Weights of a small image diffusion model.
Training: adamw at rate 0.0016, batches of 256.
Rows from expert 50 of block 3, named by matrix and row number. Rows with one number belong to one neuron. Each number is 128 + 32 x the weight over its row's rms, rounded and kept within 0 to 255. All counts start at 0. Numbers have three digits each. After the name is the row's rms in percent of the matrix's.
# up: expert up (model.blocks.3.mlp.up, 64x256x256), inputs 128-255
# down: expert down (model.blocks.3.mlp.down, 64x256x256, transposed), outputs 128-255
up.84 115:063081094159158142111064160137132166102074140202176125120145126152064154123071132188145159139138160132142193156126152153104092132100113119138197177128148099163145154119076133092132148184127089106124097144057105165150148141115129100175108082122174103158085092150109162135189146131114106129167154142140129096161127178127122160079139106098134120147126131096125111190170125153148101112108
down.84 110:094123158133108133052163140142063112132128108110113148128141144129157191094135143117133093063138138101128150179134140149131194117093126157150111128134127105127127161168115159088158141144141096121095143201237127191165119142131133070116169069154149156134135094187146089100117108122125129129083134115143150118123146106115143158094122147135103166174109135151109166169150115092117105106129
up.85 113:127178125074109100069110160161069117141143122085096140133153164079178115131128084152104103148114116118107135135118144111159148148189153101108185177156086102127101046163100122097155163104149106135074165142140112130130133188107134176078167089099129111145115116159134120145101117120131120140174057113167090095018128174168164092112127150157147159087148068142082120105129184144150141185092
down.85 109:126118146136131124115211110057154116145104150129167095179162097145140125073106150101097124117107143169078103097140170139119056119124096159145094151126175112161124128146138141093162083069123101138145115056000122172072147130119151072168118145106130167139139202150165159116134138115151162178112121152137090096167127080095117155114144105157128140095150190098068145154162053150221110084140
up.86 127:129116116134180146135108138121129147097096196189168074145157100110172102136088106145170024110129159050086133111159146154077172136144141082079168140099110137179093091136095122101100109074151080107122124147153135156127162146131123178152139123106167166151106111146098168140102154101160130087105156109132143114089087178095138139072184087123136109111142083088115137120137157086122167151093
down.86 113:120133135165129143059143121115109151156115161157118139125135117159111163096073185035142071087166177113093157132192158153132141077144125118134126150107060092150102103162149125112149157095140092121107121161084099217081174147086142148139142104132131210175170088173139133126130090091122146142144108149136155102081174105166098146153131120129124118097118145124067111144205170081129123109147
up.87 063:133150129241113183127075142119124132122130062138133092133098138144085140133101145109121141157146120126122092123153144152106152139121147182114050079148139116190084112183125156126134083116114147115058066130132101145158175098127110137117064099081119073115135159145095094097155140128154125108173100083133107180146076145129031098106114136128130132118104126113136150084134129113120118063156
down.87 095:104083107096123145152158168173141106139208186126210193139121118108118166127183156108089119168094065147111132145129129171174169129171160132140175138137093141148090042108128157110156114098164096115130143210120157131142088174130106124157161109079163146127181108110115113120181094088079124139170095100183081148136158160058135183132130096103185098125169166182091103139125084083127123136117
up.88 109:159115152154040192072106123106149098104129113151079122119139123128152117146087141170083179108119129167135132137093080101145120130111102185157138163145072097082101216180141168110074125139122093100078141146100111151055134107154131081101133122138124090127142120115138081139159179128114111172162162106066099119160151161075155150098107113133124143141150088132096086183076115114117112132088
down.88 109:140096134026132142158123108154099168181131135129160151125136080181111122144109132135103080100186096142140139148130092089130145135164071160125129117118144150152135152112203150092162103075148085116074170157149065147110089133076104050130115139144119037058136141136202122122132121165142120075104102102136075115103129175081150177103086134107107207166119193191106158167143083140157152109175
up.89 107:079057174086128152165144113160135146073155232072156188155127068091087138125122190149129125148138178078133165170149135143077110104092151142106139096135096127097140140125085130135053131057097072150107109140113173110149181111101178087128112094092130016174101159106118109097152126100136123172166065146119115113146128132105163107117100107103113124106165137108120180143129162147112127175102
down.89 116:138090114119120118085131150142085119132138142146148131152135106120181174149084178104111159123132110123139137130090158136113109118137077088106132147165102175101113125163131192099168107127127130106104093145161153117174113105123072169100116145148117178159183142180109061133143128096115160098108107193166150103159110097084127173101115099157116134110180191114084084138097091072174031130102
up.90 107:116141144127148152080143166100122096141112122131135121140155131111111160098068060192134160155185103120048112111113196135180096131152142117158170120118121177082163142179166144125107094077122064156058164212177110063110136119128130166101129122106137079098078122117079094099132128061203102101105150118141153167152118195125161157131133190099156070134137125136100141156131162169152127107138
down.90 112:119110117125163101060183156107142086141206078104170123084103114143142146100168128162118150100072118203138109143085138099181149151150073121146119089132119141218131130125097165133110108099169113133124126196115123135158072108113157107163093105122146097113161121102106144128139122106111143087103168147188135134147147101089111158072173148086107150138144172139121149118102103089134132179161
up.91 096:115155155085095121149057159105203098104079133130158164078118156155136209103133096107098102131177099111107095097122057084128120151099182128122199145153151124073125108164079124147125078131122071099138123105135133152148151129142150125142086120093109099139137120129149117141096133117177114050136139120229144164113128072140102134083075134059123138181142120098201122108141133137144071125160
down.91 103:169121137102176115122149118137126133165160106073168105102124190142103103116131117115071144150122132171144087154147127072105143125134131180131151093149160119191103097124164146134157116193124139147121156153124137107091135133143133134133126103061148130104132093202127203143124159127137127120103158142127161103130216089161159070160134099119143073129148097179122117126158134140086157174128
up.92 076:088132157140061134110123132104077133136109120206117131138129153127113182162061116100108215120200101124111147159126090162144120164128189160099057061115089131140104181169086170103131128217157079138086160171113115138135162155108156181121113114068148082125120105209115113080111126107160077074158149094157109141106156130130088140068157101111135134098107077133136149138127108123131086102128
down.92 097:134081145139134159173141172136134120141215165121189161149103126132212108146137139183106113164107136138108143158096146130164151121088161117125194113129074133134101119095154122117183130133181094145115104158075168114144077144113115143143139103061172105100217124140110124134171071078048111153154086106178105137165200157084116144119133119085175108103179153155101113130069068088135134185134
up.93 107:049101112149113147137090108151140138124105137153150133090062157147053194122051126188143169164103149100144137149112111170133113114102093146129155127108154139106167104168083091126140098149161101086099040129090128132118175113117145115160128067117094095173123143147092164133188154113135097074131177101085164053172079157089189145118138129113138080159125168137127165117090102095102103135125
down.93 103:102119123149149105094140167112126090113180160148199176118154144062150174090115165155100107172098074137114098178108156175104136099091118151172149124118135149173106135151145124129169138103176079157119138193138153077138100203118094157058109100154158142145177113148137075119140102130035139120137075152170113145119145120055116140086129092111112094160153166155149122106098095058170088125110
up.94 083:107117172160121099073036150074087108108122143139162144122143153116058080103066131112068093135137147145143155164157117202089122163068145128095150096095119139141138121132092172145059108093059137139051119130078143115141136109172148124133110092156093099122114128154107069153117149156118126088133136151113034127120124150140140122056120101116100100095165117045167149136156114148167106098160
down.94 095:103109138110188145164127137136100111100203136140190144056158163074160190089143164120100136134075093153118108147132136184095147099111118128170180101115102181189108064113178157123154146111159083124123159175142137132134120148105133084105119082141141138139152119134126096123143085091078132113134112113182116089114208117115148207081156138122150134141182148111126114145164099115145114197190