Weights of a small image diffusion model.
Model: 30.5M parameters, 32-pixel images, arch dit, norm rmsnorm, moe top_k, num experts 64, patch size [4, 4].
Rows from block 3 of a small image diffusion model, named by matrix and row number. Rows with one number within an expert belong to one neuron, the router's apart. Each number is 128 + 32 x the weight over its row's rms, rounded and kept within 0 to 255. All counts start at 0. Numbers have three digits each. After the name is the row's rms in percent of the matrix's.
After each expert's rows are labels from the 100 images, of 14848 (inputs lightly noised), where the router gives the expert most weight on average: "top examples" is what is common among them. Only what is clearly more common there than usual is listed. The data: stained colorectal tissue patches (NCT-CRC-HE-100K). In brackets: how many of the 100, against the usual share in percent.
# router: router (model.blocks.3.mlp.router.weight, 64x256), inputs 128-255
# up: expert up (model.blocks.3.mlp.up, 64x256x256), inputs 128-255
# down: expert down (model.blocks.3.mlp.down, 64x256x256, transposed), outputs 128-255

# expert 60
router.60 080:145142063082110094118142118137119108151072111104191106148147127139150167062140123139148126127143120090080131084114155178125112153130104101073133127119095073142102085146174153122143159090085135078156134152153110119176130025157112094126103104180140117116108066094123138167163144118099170099132078100096118142139088112124104111130103138127119165116112169129091085161153109135107189137090
up.2 098:103142155164101141158099195134130109084132141161156079150128155156124161132161145174180209175038073180114114141120159184151119156158162086108161176156082170142141153148111145146097123166164088113144103082098125124157089176143162137151155164096102143129135125117147111132037126041158136121123054077169169099164160135117100134107145107123116113097150113075129132159121124134183152084119
down.2 104:124120116160110153173118139133160079167085147097138154203136091108159082147176132133124136138143144174120120142066142077140082160113139145142141143130134138103085151144076150161087117109099149082171137079114152087157124148096112138093113154080136147151111127141119122089092123089166138125130088135150142096150218064143145071147092116093090138166108100061132140135099122142199133181144
up.3 126:131138093072134213116164097188184133128132097139176140119148101117114175133090123255124113143144170133112110161070162116163135162091155130139148132134103090159176123137137165105110112153117090098087129186085094137133187115100133125110121071086120053145079088138127136099153162143106125122117114136125170145112135106197094166083080090153129090161111114110139127154142132121110113121103
down.3 109:109114146155133091164161152079134191115149133156128093156116159137144167167140126135114148115102149096135130134100160159119117117089106097170130171088125169145110152120105077133092133160121141122126075114099108085082144123079133127112084161127150158167174163125158062089108074136154139140139104109120101144136206127083121176054126162083133108146146102126120151156184125115141078172188
top examples: tissue: smooth muscle (48 vs 13.4); tissue: cancer-associated stroma (31 vs 10.7)

# expert 48
router.48 072:096155099174174090138146063171145149166117141175123117087124082115091104115129080159128164101067132156103123125146138119087126127095091080130099129125117148194085120107124094081149170116133147160167142090130114128103152152184108118186035164130138149102149135133155107138110146118127161126094140141135143071107125144128178117124098157123080183141128180090147108107150116140061167160193
up.3 116:115136161061092146189138134106135190095150137062175174114163143168131133071119149132116148134196190113068175095153100040146130107118188206174066117120119126017106119117072131170108103112094139097137104092104112146117095096176179149108142118097089126167151168109123084192109125096107143102183141143072115126131098053173129082113116125115104132147115125104124178134111180108140060119095
down.3 115:117190109075157077083087081151160151095136108073103059132139126118164091154079062112152149126044214147168152135132119183116083153160189130093141134120122148121166107148096082178145137236124158101183102134173090117160143152140097144131091140111105150161103097138123134139099125139136128152118170141155127163114126127105151107147098113139120087127131130133121145155104178123115040136097
up.4 129:102100083163120139091116116100113103095120130133144087135087149152111098081167157146147079120054112132067076199152117106102114128123112102128114143173133124124128179111114155148145034055148163162159156081112153115078161166150106115155157132130130080119077128128127096160126097120126079144140129098040129141133109119145171133178182138137172081061102150112113130152117071175110140159131
down.4 129:160125138162095124148156167078118120091127113169089138082069109092092158066118131073117118166147114117109115156114072149119120175132068136169112136202150214182109178140156111131120099150124146163077110150131156140145156179162135107146179157097117093109164133139148180114118101150090118124203192105073112178143164076137109108110159146156134181121144157124083095119139189117139162109101
top examples: tissue: debris (31 vs 11.2)

# expert 23
router.23 080:144167130071118132110121114134096072186130109118100190136118119090113118115151094175141168102079132116117131168111158111121189126141074099110076142182102111156158111134145083133172104070122108132119099084138124131070123114199095117115166200106126138064103172104112159114174076091120199151180105174131168081107140131126216116104136217155077158157158151091103138139173113117144134146170
up.3 093:128116138109062070143084139183119141147104174111148127121069131082090162128157119105133092145109158090160111125114123125151138133159089142128185103090148128116142152133133148104114116126192127104153129161177131159133177121132091122086092080130135107100087136121106134120157204101141105107098096110172195148097119164072084125150145137080171108129129150150133099143070141152120094154152
down.3 107:126123137105120134132121159108174128142115061083103110131155128182079181049124144089086154112100130119127086130153109094158120085140111110118092107134165118188099083133125178111096105116098092128047157104099126168179170096113144141105156055077126171115110198109142116102190148103104101124121176119128101130122132091185115121107105090123159104105150112099092149110096133139162129086171
up.4 081:139089127100090124120090123100078138163185111116107131175086054150170139118094157157167137039155162117152177192145111157091121124091069127098159078131110159067077147128120114125110201108133148137116111199129101168132096053117085109098060138086126126157099150178173121099148162132069110121132158137126067130172180160155118137146152176138168100082141119170135115148107127144050100095145
down.4 089:124160137129140166151139106043112134140074137076162093112098126158093179114054149077137116087075160114072139120120156081128100098164150147119159126090116094127144061152083229148141125090107107121156081104090136128167186094146118145108140113096183145133152146091118100109129101122143160133147153165133103112121132141157120145137136149147145129134151149119116137120103158138120116171139
top examples: tissue: cancer-associated stroma (47 vs 10.7); tissue: smooth muscle (35 vs 13.4)

# expert 25
router.25 073:114142108122165101145112129204171111147153119131154124084132177137112114091077106100129122106133124134175120102158134028097152146083179085088102168103125078192125090097109120128166135088137105132182095072152141097167123130195120115158098146133120166074125144145097141112141101109147204131109113179125101124165062131091151144119098154160070131149078196124127108083138121149058162125120
up.5 078:173133151147116136052126159139137168132105126137141138146145024147168140181102141094104124096164158140130164107126136162114126153189163097129138127140189132219082095165097127120135132115119150140127119150121122125125090142154110142106121124132126095110124173137102097121178151078115155151138129149178099133234143123028116144143133144082146110119079167135185116050126066147102059122098
down.5 089:143180144165105103109144100115130155095114083123153064111144070145113168227074158169102113136060143130127120134164147126102127124092086165122217114087110162152095077170128145112155097151167104087161086127091127103081152123143106149116161128176140162097132129055069148118132134123138157142105134127114137172087136176145110177151097107138132130137142171120118126130127163087117142135177
up.6 101:114129117111076091181122134098077152127116096112122091165130144141086137099145148104092102145168133102143084130156040135143144160036131121122081109166087096148075173186170140133090119192147140112097096115142125153155089124183152157104152142087104064137088100107108073159161105153118126188172184097126140104097117124111121134125152124162136098104094162131110138179172082170129120160161
down.6 096:148141106093155127126110060131142115111063110151129162168148101135147104109122110199114049111101111124146106142159178086154171163099123190168164153130147077112042149080092124136120122058137127103147050146105139093148098113146185138091142171157079124143147171079073156073149095063146128163110114114122141170169133084154120137077121072117153146168096126094127178146155113104099098135191
top examples: tissue: tumour epithelium (41 vs 14.9)

# expert 17
router.17 076:157104092084192074103077095203080109131133184131139143106083198119137155095074139127143109104146119123112098132134152107145124131123170085125116166173148116196156075120150077096108129073133115126183084086172136141138116107171090101194117116127115117109101109118079173143183134099100162138149146154119087158186077113121201124136125145147096159151168119131099145131180105173200135137086
up.3 075:173126142157098123139080116134070132139162120093130161137121166122127129112129055087146164129112117105171095104096110121140069163191155130135103128122134061140157119159111159076120165211137110129101165133079099148158111123178137119141167106086129123188134111123050125075147156098165159084122087142139155166133119086115058112112094165084118098129096141105099155138108059133089109092137
down.3 088:160082080122147177132173106133123134176076143086197106170127098148116176121102166106110081145115151164114123126168149145074131100125112172102119130132149110173105067113148128124119165133097148115222113132094107126106136172100131166202100175134171057115088136158210130122144125147136125134123167144190126177127123130134095158124095150112151034199093197059104167086136149136192197109185
up.4 063:106113138110095132137131118123115103158171154110109143150159112127147176124105115179106181133127148068143122150099111091121140103187156149100117079096109101161115176175114173125094112127096113119028085113162090120133224160061091180123056154139104144152126139164095114119108129076119155101131202135124095183114129120134065131063092133072128126131112094067124099085091091114103128113214
down.4 083:140129102156119150137153108213177126191155162111194140164105109155125127108117154100122118148059163118111125133135152171114104138129129133103188131116112109104135064118124127087204158113167131138155100117127133142110171111203090132195143059066103114164136184093128101123146107106162145175094157157115145121110171213121038200152114150133161058095145215119108086145110144088094139166127
top examples: tissue: cancer-associated stroma (60 vs 10.7)

# expert 47
router.47 072:108106114125178149118131082180068117095163169161143146100133084112122117110092074169147128130068147099122075141123140065079110142129064122092086149112101109132053109139123085110103171072113097118147157085179106139115088097133091119112100223104123168080105065098116091108103188098138124083144093132101141151134108160123172143101113124155142157116155090104118123126130171132094117116135
up.2 094:083119135076104137156127132106084126135137112189140151105167121184194065096156140103094186115104141099073092093128141096089151151133114153131067051155158051126117147097084150138146121095121185146120125132110103144127110089104114118160124158132089117105156130144034107133194158119168098092165157183056090173130132112161143062163178141134191169153130191058165168120116113143150087162170
down.2 089:100179140177158159142104142107119101139137138109162113138149181132110143085154173114114171103118128165100118127156119130100132068135121143119091151149132128145153112179104111108144147169161190131211099156137140160067102166136147115094152114173113113113091186076108127172142194140103121148042139106115139128199189116121203156155104098061114135169137138101094119097105153142096163136112
up.3 103:083108149095072180110098073144126168144119180152125132133174113114087165155094169165123105128191131096137096139097121101116122112073118137154138112146119112104145090145124112138121095161108183115147115126085127138185117144152158089127106080131109106147133102156160101110117147119098097143114098159119091113101142113181157175075117153104125134146106119117158155136139125114167042152100
down.3 097:152087107139140131160133115168093160104178100115071150167104086194152180129093176108161154127139159139176149096102117169130180133118117086118174104165144109089107067099100154066139131061155100071056139115110132229102148173126137116141108053126171180088131149119163083108232060114085124152129158089114129106143107146164116149127139109126143117115127133144112174117115091153173127137127
top examples: tissue: tumour epithelium (54 vs 14.9)

# expert 63
router.63 083:094134100089177126150133100206076110147169127145131143074093118115156137075085126105127158082121139117083091095119152084099144171118078089122094166139135082131083059129168067093137122002144140112159168112155172131127105114220092088132119131145111143093134139136129138136169150147147189092154073150170110123139138109107155180135123171122127149130142162112136142108181096131112096133128
up.2 101:108080112116117144124130068111096061143045134184094136149174064142211100159123132080116103140108185096095156121145101084094125171157172113111097163184089165105110123146096173146074129213163118123111083087183109075159049123127184104070158126121142133135148126099089148151135091183094085176183096139175155117113200177119089123109155127164139152094103147155095127184140142163127115133100
down.2 094:138144083151106140167126175119143142149209114144146128150101106154137113166125133101127087114119097126146120154133094141158119144150133159156119122100090123142145153136086135136119099099175140068103130110131069191041155147153143131100098105108066208117135167154139160174212093135067164112146163102060107097157133101116112174114137114143107155130109111176058140119135105146097084162189
up.3 108:136110085152186118138114090150088084158157137166123123144127101149091116160126168151085095069121122059158127075105082152120079139120131143116171158115127070168096080120104137109131170121039122139171138141083113133111255088126148150136136125146129128145138142173169119105142167142131106118069155146072054149118132184178111073098132095128164159097131113114150129101128100102149086153140
down.3 101:105149093113101057115123165109147097143122097111133112088208130125152170187118141129113131102164167111136132135113138153107110141086136078127115123104062116080118137121126111111135174116121130105152152190188128101127127153051088106125155151123128081124118086079052157137128129096114130148157141150081189065100171177119090123105131118128119075110122164133120078175150124148134168195115
top examples: tissue: cancer-associated stroma (40 vs 10.7); tissue: smooth muscle (35 vs 13.4)

# expert 3
router.3 166:134100117115140178140151126128125145083109137117112144148114097127130168152108170124089128126169166138115085113108097103053081123127111146172139069095160136095139215198125124120104109141124110113155144125170134116115192130143199097143079079119162159088156147139099105120112127166115134147105140137218175163126099129176133165145127098126112109146088179155137153118101134111132061081157
up.2 071:133151135161139097134167093138133132171055075147130110102124140124120101088117107109119127137101120076142127142099144099128131127153082151091117125196112093151119151175171171158095137078092110113079129178188124092061118115180072173109102178166125097139158142136101131101180118125201123099098189105127075191179187164051139113135110157093133104186161076117047060096120160096133173163057
down.2 080:165179144055089173127133129161201101166138128088169160170100119116144083122150141173120106153115120116150130157116125110171127150131109123144101159113172191154120160141119142099068137130126146079170119140072114129123121106156181088084140179074123186114115142177138116163128085180123139128147085087077144142137201121076109055097111135130177100110047153131093197127141180167142173115130
up.3 144:168115156146054136222123164132106153106052170077171144135040153095186149130164150044121135137137123083135089091095185080190124136102134121153113109130125154126180115146131153137136122096167113103114105123179113113087137173110121131133099130113135155091141131146119113096179122108168155134135156142185175192062102091167064108119124181122128102096122152085081150161121104123135137087124
down.3 121:129125105127137065165100120123099164037068105174082097130130122079056114183096130086111158113120111159080151086132122204135141126150104126109167098154070104130140097149163076127141100130063119134081126135131133100129219123103118118136075128114134061115102134126122151138104142159155142132122179132120159105087111096154112177158130125120099146142203137132089112125150047127114102180146
top examples: tissue: adipose tissue (99 vs 10.1)

# expert 45
router.45 073:146147087095180141112136146180147134167119141110155109129090181092086202073101141162178157076074120098088100097145131090092156130071066105143109130191110075141121075112141060105178149099135132136162113081118151087140141086208092079163038109153132186079119123122105111156138093137138227093111127154104076105118181152143144183109122129100081175177132142126143102080133104152076161121136
up.2 115:023136111110093101119094085085095120148133149161095137156181140133102109149072183169097055149147118160168161146111103191087178193128128159067105112139120128128083102137131147130091106096116127097144162122076130111136153156163140166141155109146103131132155157160130127147135168120132057155145114099082128069111073159099139075102172171185069150121145122138152152140108164139155123138140
down.2 117:130124209123149123161133151162134156109146181154115130162135130116111135133133109125149078167100164144121116082123153109090103100112162093074140113113126069186070023151151131145125174130120122154194146138133165068083115077147145106144140142062159120182157130128150136044081188124074124149102147130138153102088076161075108140119149156150176134153130127154165145121145061116159135174168
up.3 094:123165131098094165171170150161112183155077129099121135088113152132175129074116117090157171109176141155131163080127149108174154105102184136149056078099121114196164070172167154167123117079170167062082173163151137113096132105098071092124120124126084083123111156113109114180203156168127168154165068108126143168134093158133138148083151155152157129128151129129088120150115172119115141101137
down.3 106:116105115145124134168121126128120147061244176130100156149114134157128109167142063158189107128168190158146137116139148159133129103132147117062158152121144048126114136141099125143092181141137132177097145086166130136047086114147122236104192139121156113146163086144108090106091122119130139106118119145132126102171109132118141120115117160098146152094139131132143111063133049094131101191109
top examples: tissue: smooth muscle (44 vs 13.4); tissue: cancer-associated stroma (30 vs 10.7)

# expert 29
router.29 158:135157194119050093143145157081111102096134070153128094108126149134134154142139124121123130132134154114166152149135115125099126129164144119115123078152105127170117122133132166140070165079197164145158156160154170140106160090153030131151125068124129075175145134110190117126194090104116150115130146085116131196136187136107102117160136171084148125132182110073125075134139111117120149105198
up.2 092:125156134096133143154155116154171118097119147126105164141110170104108178126109108140127150139153153075131107168132075126116118143132133182124112108131165137150138155159148119140154138094105156126152133128137120111146123142123116176138133129154180135153153113225127162042192138172186093036075100140123140113108151100120151099099071131143056141179129131122211120102149115075216046138139
down.2 087:107125129081133135079171133141117119140128161161125118126112182093141115135113144129114125172134099111103081135187098081128183150215068166097097183102138093121081119174098201108085192215153124140100162139161113142192097106189133102157179144156160091134114112160089110184139104132140122124059125098124084107158112165134057121086101133109152129174132175114050165106161142144078158180126
up.3 119:087121127082141133091160125136112088133139049107102114155100072165089149153080148165136078058171182080089141140154090103094069073114138120158178118097173120128064131137101112108125120108087147158137072154123121125169131055114126148115157139135089143111202150158132092150083129136086206108175127142106085089130152101154105127158182096107137130135150138139167114094106103125083085097087
down.3 107:107147130120187209143134134136161141154120161129127119127079119119096157068149146140124095099170107103154111107165128174156133153097179162108151145117123107198099111093157135155184102174131127095117100129085111136122136080098110099119129068142129113069132143153177162148093125134129138129172043153210122114086181136181150114157105119121111141114095113116143184135125091120133154132116
top examples: tissue: lymphocytes (100 vs 11.2)

# expert 16
router.16 083:145134083184184136103082093155115122132102136147100129160101143094098183091096157163119233107070086139173095139148169065140128114157122122101095144159158129199144129151118052130163115107128154135091043139156120131158110110165086151126087165103136215111105130154103132078158078105123159124109120146146168104079185109169206187095129110145153133145070165124128162140153158157147116196119
up.4 095:139081114169066130110138098105162141172135110068102124137127110149088108132080143136092085063168151139157125072100115123108162075130045144091151133116127079182103152085170162092164131097159185139167081113159106103140141071122112165089130110138118121091130162109170119155158100117142150166102175137031135095131100161160112111140180120178102095085128122116086131144128115099156128084136
down.4 097:131140066065163135132157138120120146119105172137139159146108136128114132173091086148149143097124185100137201183139132065073143159203176137074082123088141187140111129080099181150145141091135152174134096116192130150182117112130128109151160123049124124160122127144149158170129105108142160174137126132160157143134163094085058102148109142115142091082148148098153095115137166121083126187106
up.5 091:123166133134023134146134093114094098132186093190132072179142125169116231119098118124104164119106133162092096172134107170109165086135110089105075132150186152133110179152091195118128144138116162163074156174114091165075104086121090133178081113184112036108165150144106096148185101148126128100168130123138148131158141096109129090173159080127111158139154155105114080104129150158136094113117
down.5 090:133095117141118055160105110161075147057166104234064139119136095143149105159096111146130065134110149084120165115088142162110201123105112181136153109137130090158127103148099104151116162134126161152120129144103112131160131111178097139159060146117165130156157114140192117183074051149103130168134120115125159133132152127124086144103148133093137136154152127104171065100147110136129068138114
top examples: tissue: cancer-associated stroma (42 vs 10.7)

# expert 54
router.54 158:133134115206186061139088143088158122056100146143091126106089118152135132140137134176156140107214112106123184151148172125121088101118104149161167112153104163103169177157093167149091153090069118123113127132145095192133174110145156098109102099105121140154136154105133146140121197064133110110119179101190125183134120130211113113076123214131091133135118061102121123121164055144134122123144
up.0 070:206110112107110142063116120119112157168162114127087147155137079156046107134198174144112196093119117147148104116111121151130151158127096109097126116121141143177128134172137155106137099131146112135085120143091080156058140093087110146116154121100119081118153150134076126183154096113097090141140141080117061107250135123092124080098152170130112093129146138064112144094096103149131144105099
down.0 078:109108142102160143144129095142143181147147133138105114143148110144102098137128121159116118166135120138115124127125137094177119112146108117140144162104135126121137108079157163189156084083136118154097154155066154096099110140112133176119145071116114192130053152134146103092071190071155094144148131142115096094127142132160104081147119123154181159149121092144154161103143097140179048108151
up.1 098:063163153150124149166086181124121143092166125114118104109221189174137171101160083131076055140139109094128116114144097100147180114134085105147130125175160093072138110129148117129103103179157176098147182143113106139076151105141120113104072142161139132087141107120146113124140168135173154110101054119115138162090148092215199152126126127098090125155126143121148183134121089163196076135138
down.1 091:130160048126075106110131152165160114127136107123159110148085134116159139071101097166125184111123126100125118142138095124095142144119077100139056144106118200135109114167145129119126148165170134111140097162165068156194120120150088128093170114077115144145108090131112141114106061161161151148158164117100163134056137154099156111084114139106139162123129153096103113126115123133195139113080
top examples: tissue: adipose tissue (91 vs 10.1)

# expert 4
router.4 067:123122077075134123145128137125133113110088129053155123128184120137165172075103092152123125081036164111115069080120152110086142140158080132105099125086133169131081084089168154149103112014113172097162154078126140111151090165091120112137127135157137096120151091107148119151119105153126131109130124165084163128105053101087125136110144159132151136128123144128149119107147143111125203150088
up.3 137:089138156101138120105126178069149144117171107142145169111137128191114141129137112198127139114108131180155122122119080123135116132190171152172115077145156154073179172126136152103117110129163094185086088095130167145137145144083162110119136102094075066111126073188127097144133107106129178148161105099129220136057099090105141163158110135121155148148114143155148157091131068125105113102140
down.3 121:162118115082116137121153168222113121116153135191164102127150151092164107192181138147075154139164130045117107142160137092111101101133130091044195122020151179114162093138117132171108108081074123148159108140094123126147143164159074157107110156119135135135109168150120127116130122164128144092129144153165110104146149153072098172101128169149130108121168108141143087140148154125152120170206
up.4 104:102141122067093134119143135117160127143152121126148069088126160137119124124136121156149173132083139133136104092118120076158101172173157156200133154179092108112140103131151164088120113129105125119136100097164130146097129097145133080161129154186148060134173128132112026137103182123154134083177150123125141158144152132113108079147190093140152118149138105091158130185108109121111101109103
down.4 111:108057119115195158060084165176106157143098106159099194131102178082124133100104114121174136189147042107126141169142087104171140106055134088142162100093174183161134139150128181138093171130115132154114113172166081077077168144154098108109135103144123097135132097172147073054142094153129144159141155123174131073112149132186120119106096108136111176147161065129156088103104134132120148174186
top examples: tissue: tumour epithelium (65 vs 14.9)

# expert 9
router.9 074:141129122085143119201095123173132097145114107158151115112184149119138101103143104180156177085106135095072099108151152081112169157138090098115129136199098142171064091088127117109158205109145115150172118099144148171168160108215089145161062135164106168053119130142128127157100201112126137106120091167095089052175150141134170137089127164099117130123131116143144125111166088124101163155109
up.0 099:055126207183108181122080099112151114078116180137116139089146145146074188136109126139130170117127127150135127135135056098124135165169119170111075136133131132155125185186105137177131106154141113101102079141081131122190152125108132152128134156068133101177168118206124155156157149129141072109099133114093137186132077131152157190089121099152103143122125094159155158172139115124143112089104
down.0 089:135128109088107140127132160155124122088117102135202140160053132172093141121118158154146116130140138111061184161102144156148077203134118111092144115118093176148136160115166180090131129123118166120106124102149134175072130093133141095117144121112170112137106128147167129147172142137135185156101034118130163109090109108101138135068109149126171115115120139109144124190123090118081122185132
up.1 067:141085138126120154125093105113129132126045117155102125131111117138114145125082168186145142123176201144118100112079090169115157103075111115116098105119129163136118185191131124122125146036140147118174109148123106164161076056119128110139136108091104040153113107098150134112159101110107103129178118130163111153128128126081104151107125144120100092128075165109155102097200108146128109105112
down.1 088:165150166179074161128130130219118072090109070142170121118124118137101074118100199165087103112138126088118129150063164124126140160132124135081142114116104159135108146110166191121118121106141159136102163066207130107156129109118129078094120071066144189127130133136121147155113121141110135130115068114055161109093126111106139119083137108115158098129130119082128115155093098113113137201119
top examples: tissue: tumour epithelium (55 vs 14.9)

# expert 39
router.39 064:102116110076175096130106151199159081111152171127139143113112131103127181109072126105147111108041113114129122138169191115128136133095139080098085150159073112119155119158137068148102157143119137106104100141125110125130107107209077115151062175121138170084087124099118121147178087135131127101166088164066203141143117117126191109147108128143114166108173130098143125149104148162110136139170
up.4 096:125126111125112167100132159119127116140173176135172168109115166095135117141105145150140150086138122105144152125096140121112149142157164145138114136081151111139129184191094140100110084101118126095123100107104052172074177138091134172106117144063110127101147139135112136164139144091135115113144084106051074102114130183220049087103145142115177104096171116108063113127089132106110153116038
down.4 095:100108134124158108137130142082163127117133065100092122151128131142184127142142071127121215148124112096125094126081094147147152129138081191107116163063137153210116151122179071108103114120146193141140099069117054142095098119137152090158135161141177165072135225163115170101137078158161098152138148098150111099113131151116091166122116158113138120167122129159113166088099131133177116091114
up.5 114:109167091120113140151143076117150121174156125093117160209122109121138165122148165135118146118138191153161169118073065129170109132091172205161103109161077150112100157146148137088125124128122159124083080127087151166156122102093130116104099150131099114095112136159139126170125119101098149141158115113084109150147077132149048157128091149143110167161089094116083115136114123077141132097106
down.5 126:118126144126136121128117116103130143224125090114180109055061100096119166175109090131065085159103135102116150110164114131134158104164113147142122091077135093069124121097150184127103119053170123141157158126097113127145125119176151161178107082134158153109094129124149146120136118098187076108151149165109137154113092157085122126057119146151135113125110045100141115106219132072102102133154
top examples: tissue: tumour epithelium (49 vs 14.9)

# expert 0
router.0 123:149136119169071071102136164125168132124107060140122098144104108147110114114172134162069138123085140137191127065066154141100152123164111134128112071090149103139096105120134139147120096057114134110127133136137122143117184118085049144103160194145133075170132152132169146125178126135104157142094153081080154131092146100083072134151102118127129103128140145111090096116096148080124188137113
up.19 093:090134114128139137168137180080146125112122115076100151092087138085098121131081162042107075156132082129142149141147121137115126133097121158112106119200165101125111186171093119116137157133130125117152073095128127082152155125164104127158197135098067132151179171157080186146198141104138101170181183130116109087099083134096101164169114134163104175146097101164124118076115158102126128086117
down.19 092:132137150112158121118103114113118128070104134123188078097090129100110151123129115164127059123074103127139160113121163076094157140101135120177104134149113142128159155064072134154118196162088126204106091083119123120132148121097180116126156153169132052137172130138098096127147143145143117153123123146154196157127149151157120135109149090140138111187128146096202137127147151126128076108119
up.20 085:143119082107074068165175133045125144116136096127129123106093132128164144153143173066099099140149148098106124158138108118171140154057136128148160066161124136157127201112148255133161120182104109153163116123136131112117105141120123106109119114186095085150103123143103122081154091128113106134166157121127130037165165142118137115133139174130150106115099123185129129127158134137072111085168
down.20 091:106125134182116116145149080136082136082178153175127117147167145184041164090131154067112102134119099145112101107152135132160126120077104139136189141086122130132130078145180163099106146166169073210145135123098177148198155161122138147120157102136135125135080154084142131143146154123138111119128152122244143164172234131116145162116146108118171125137127173137124103153133081117143102190131
top examples: tissue: lymphocytes (100 vs 11.2)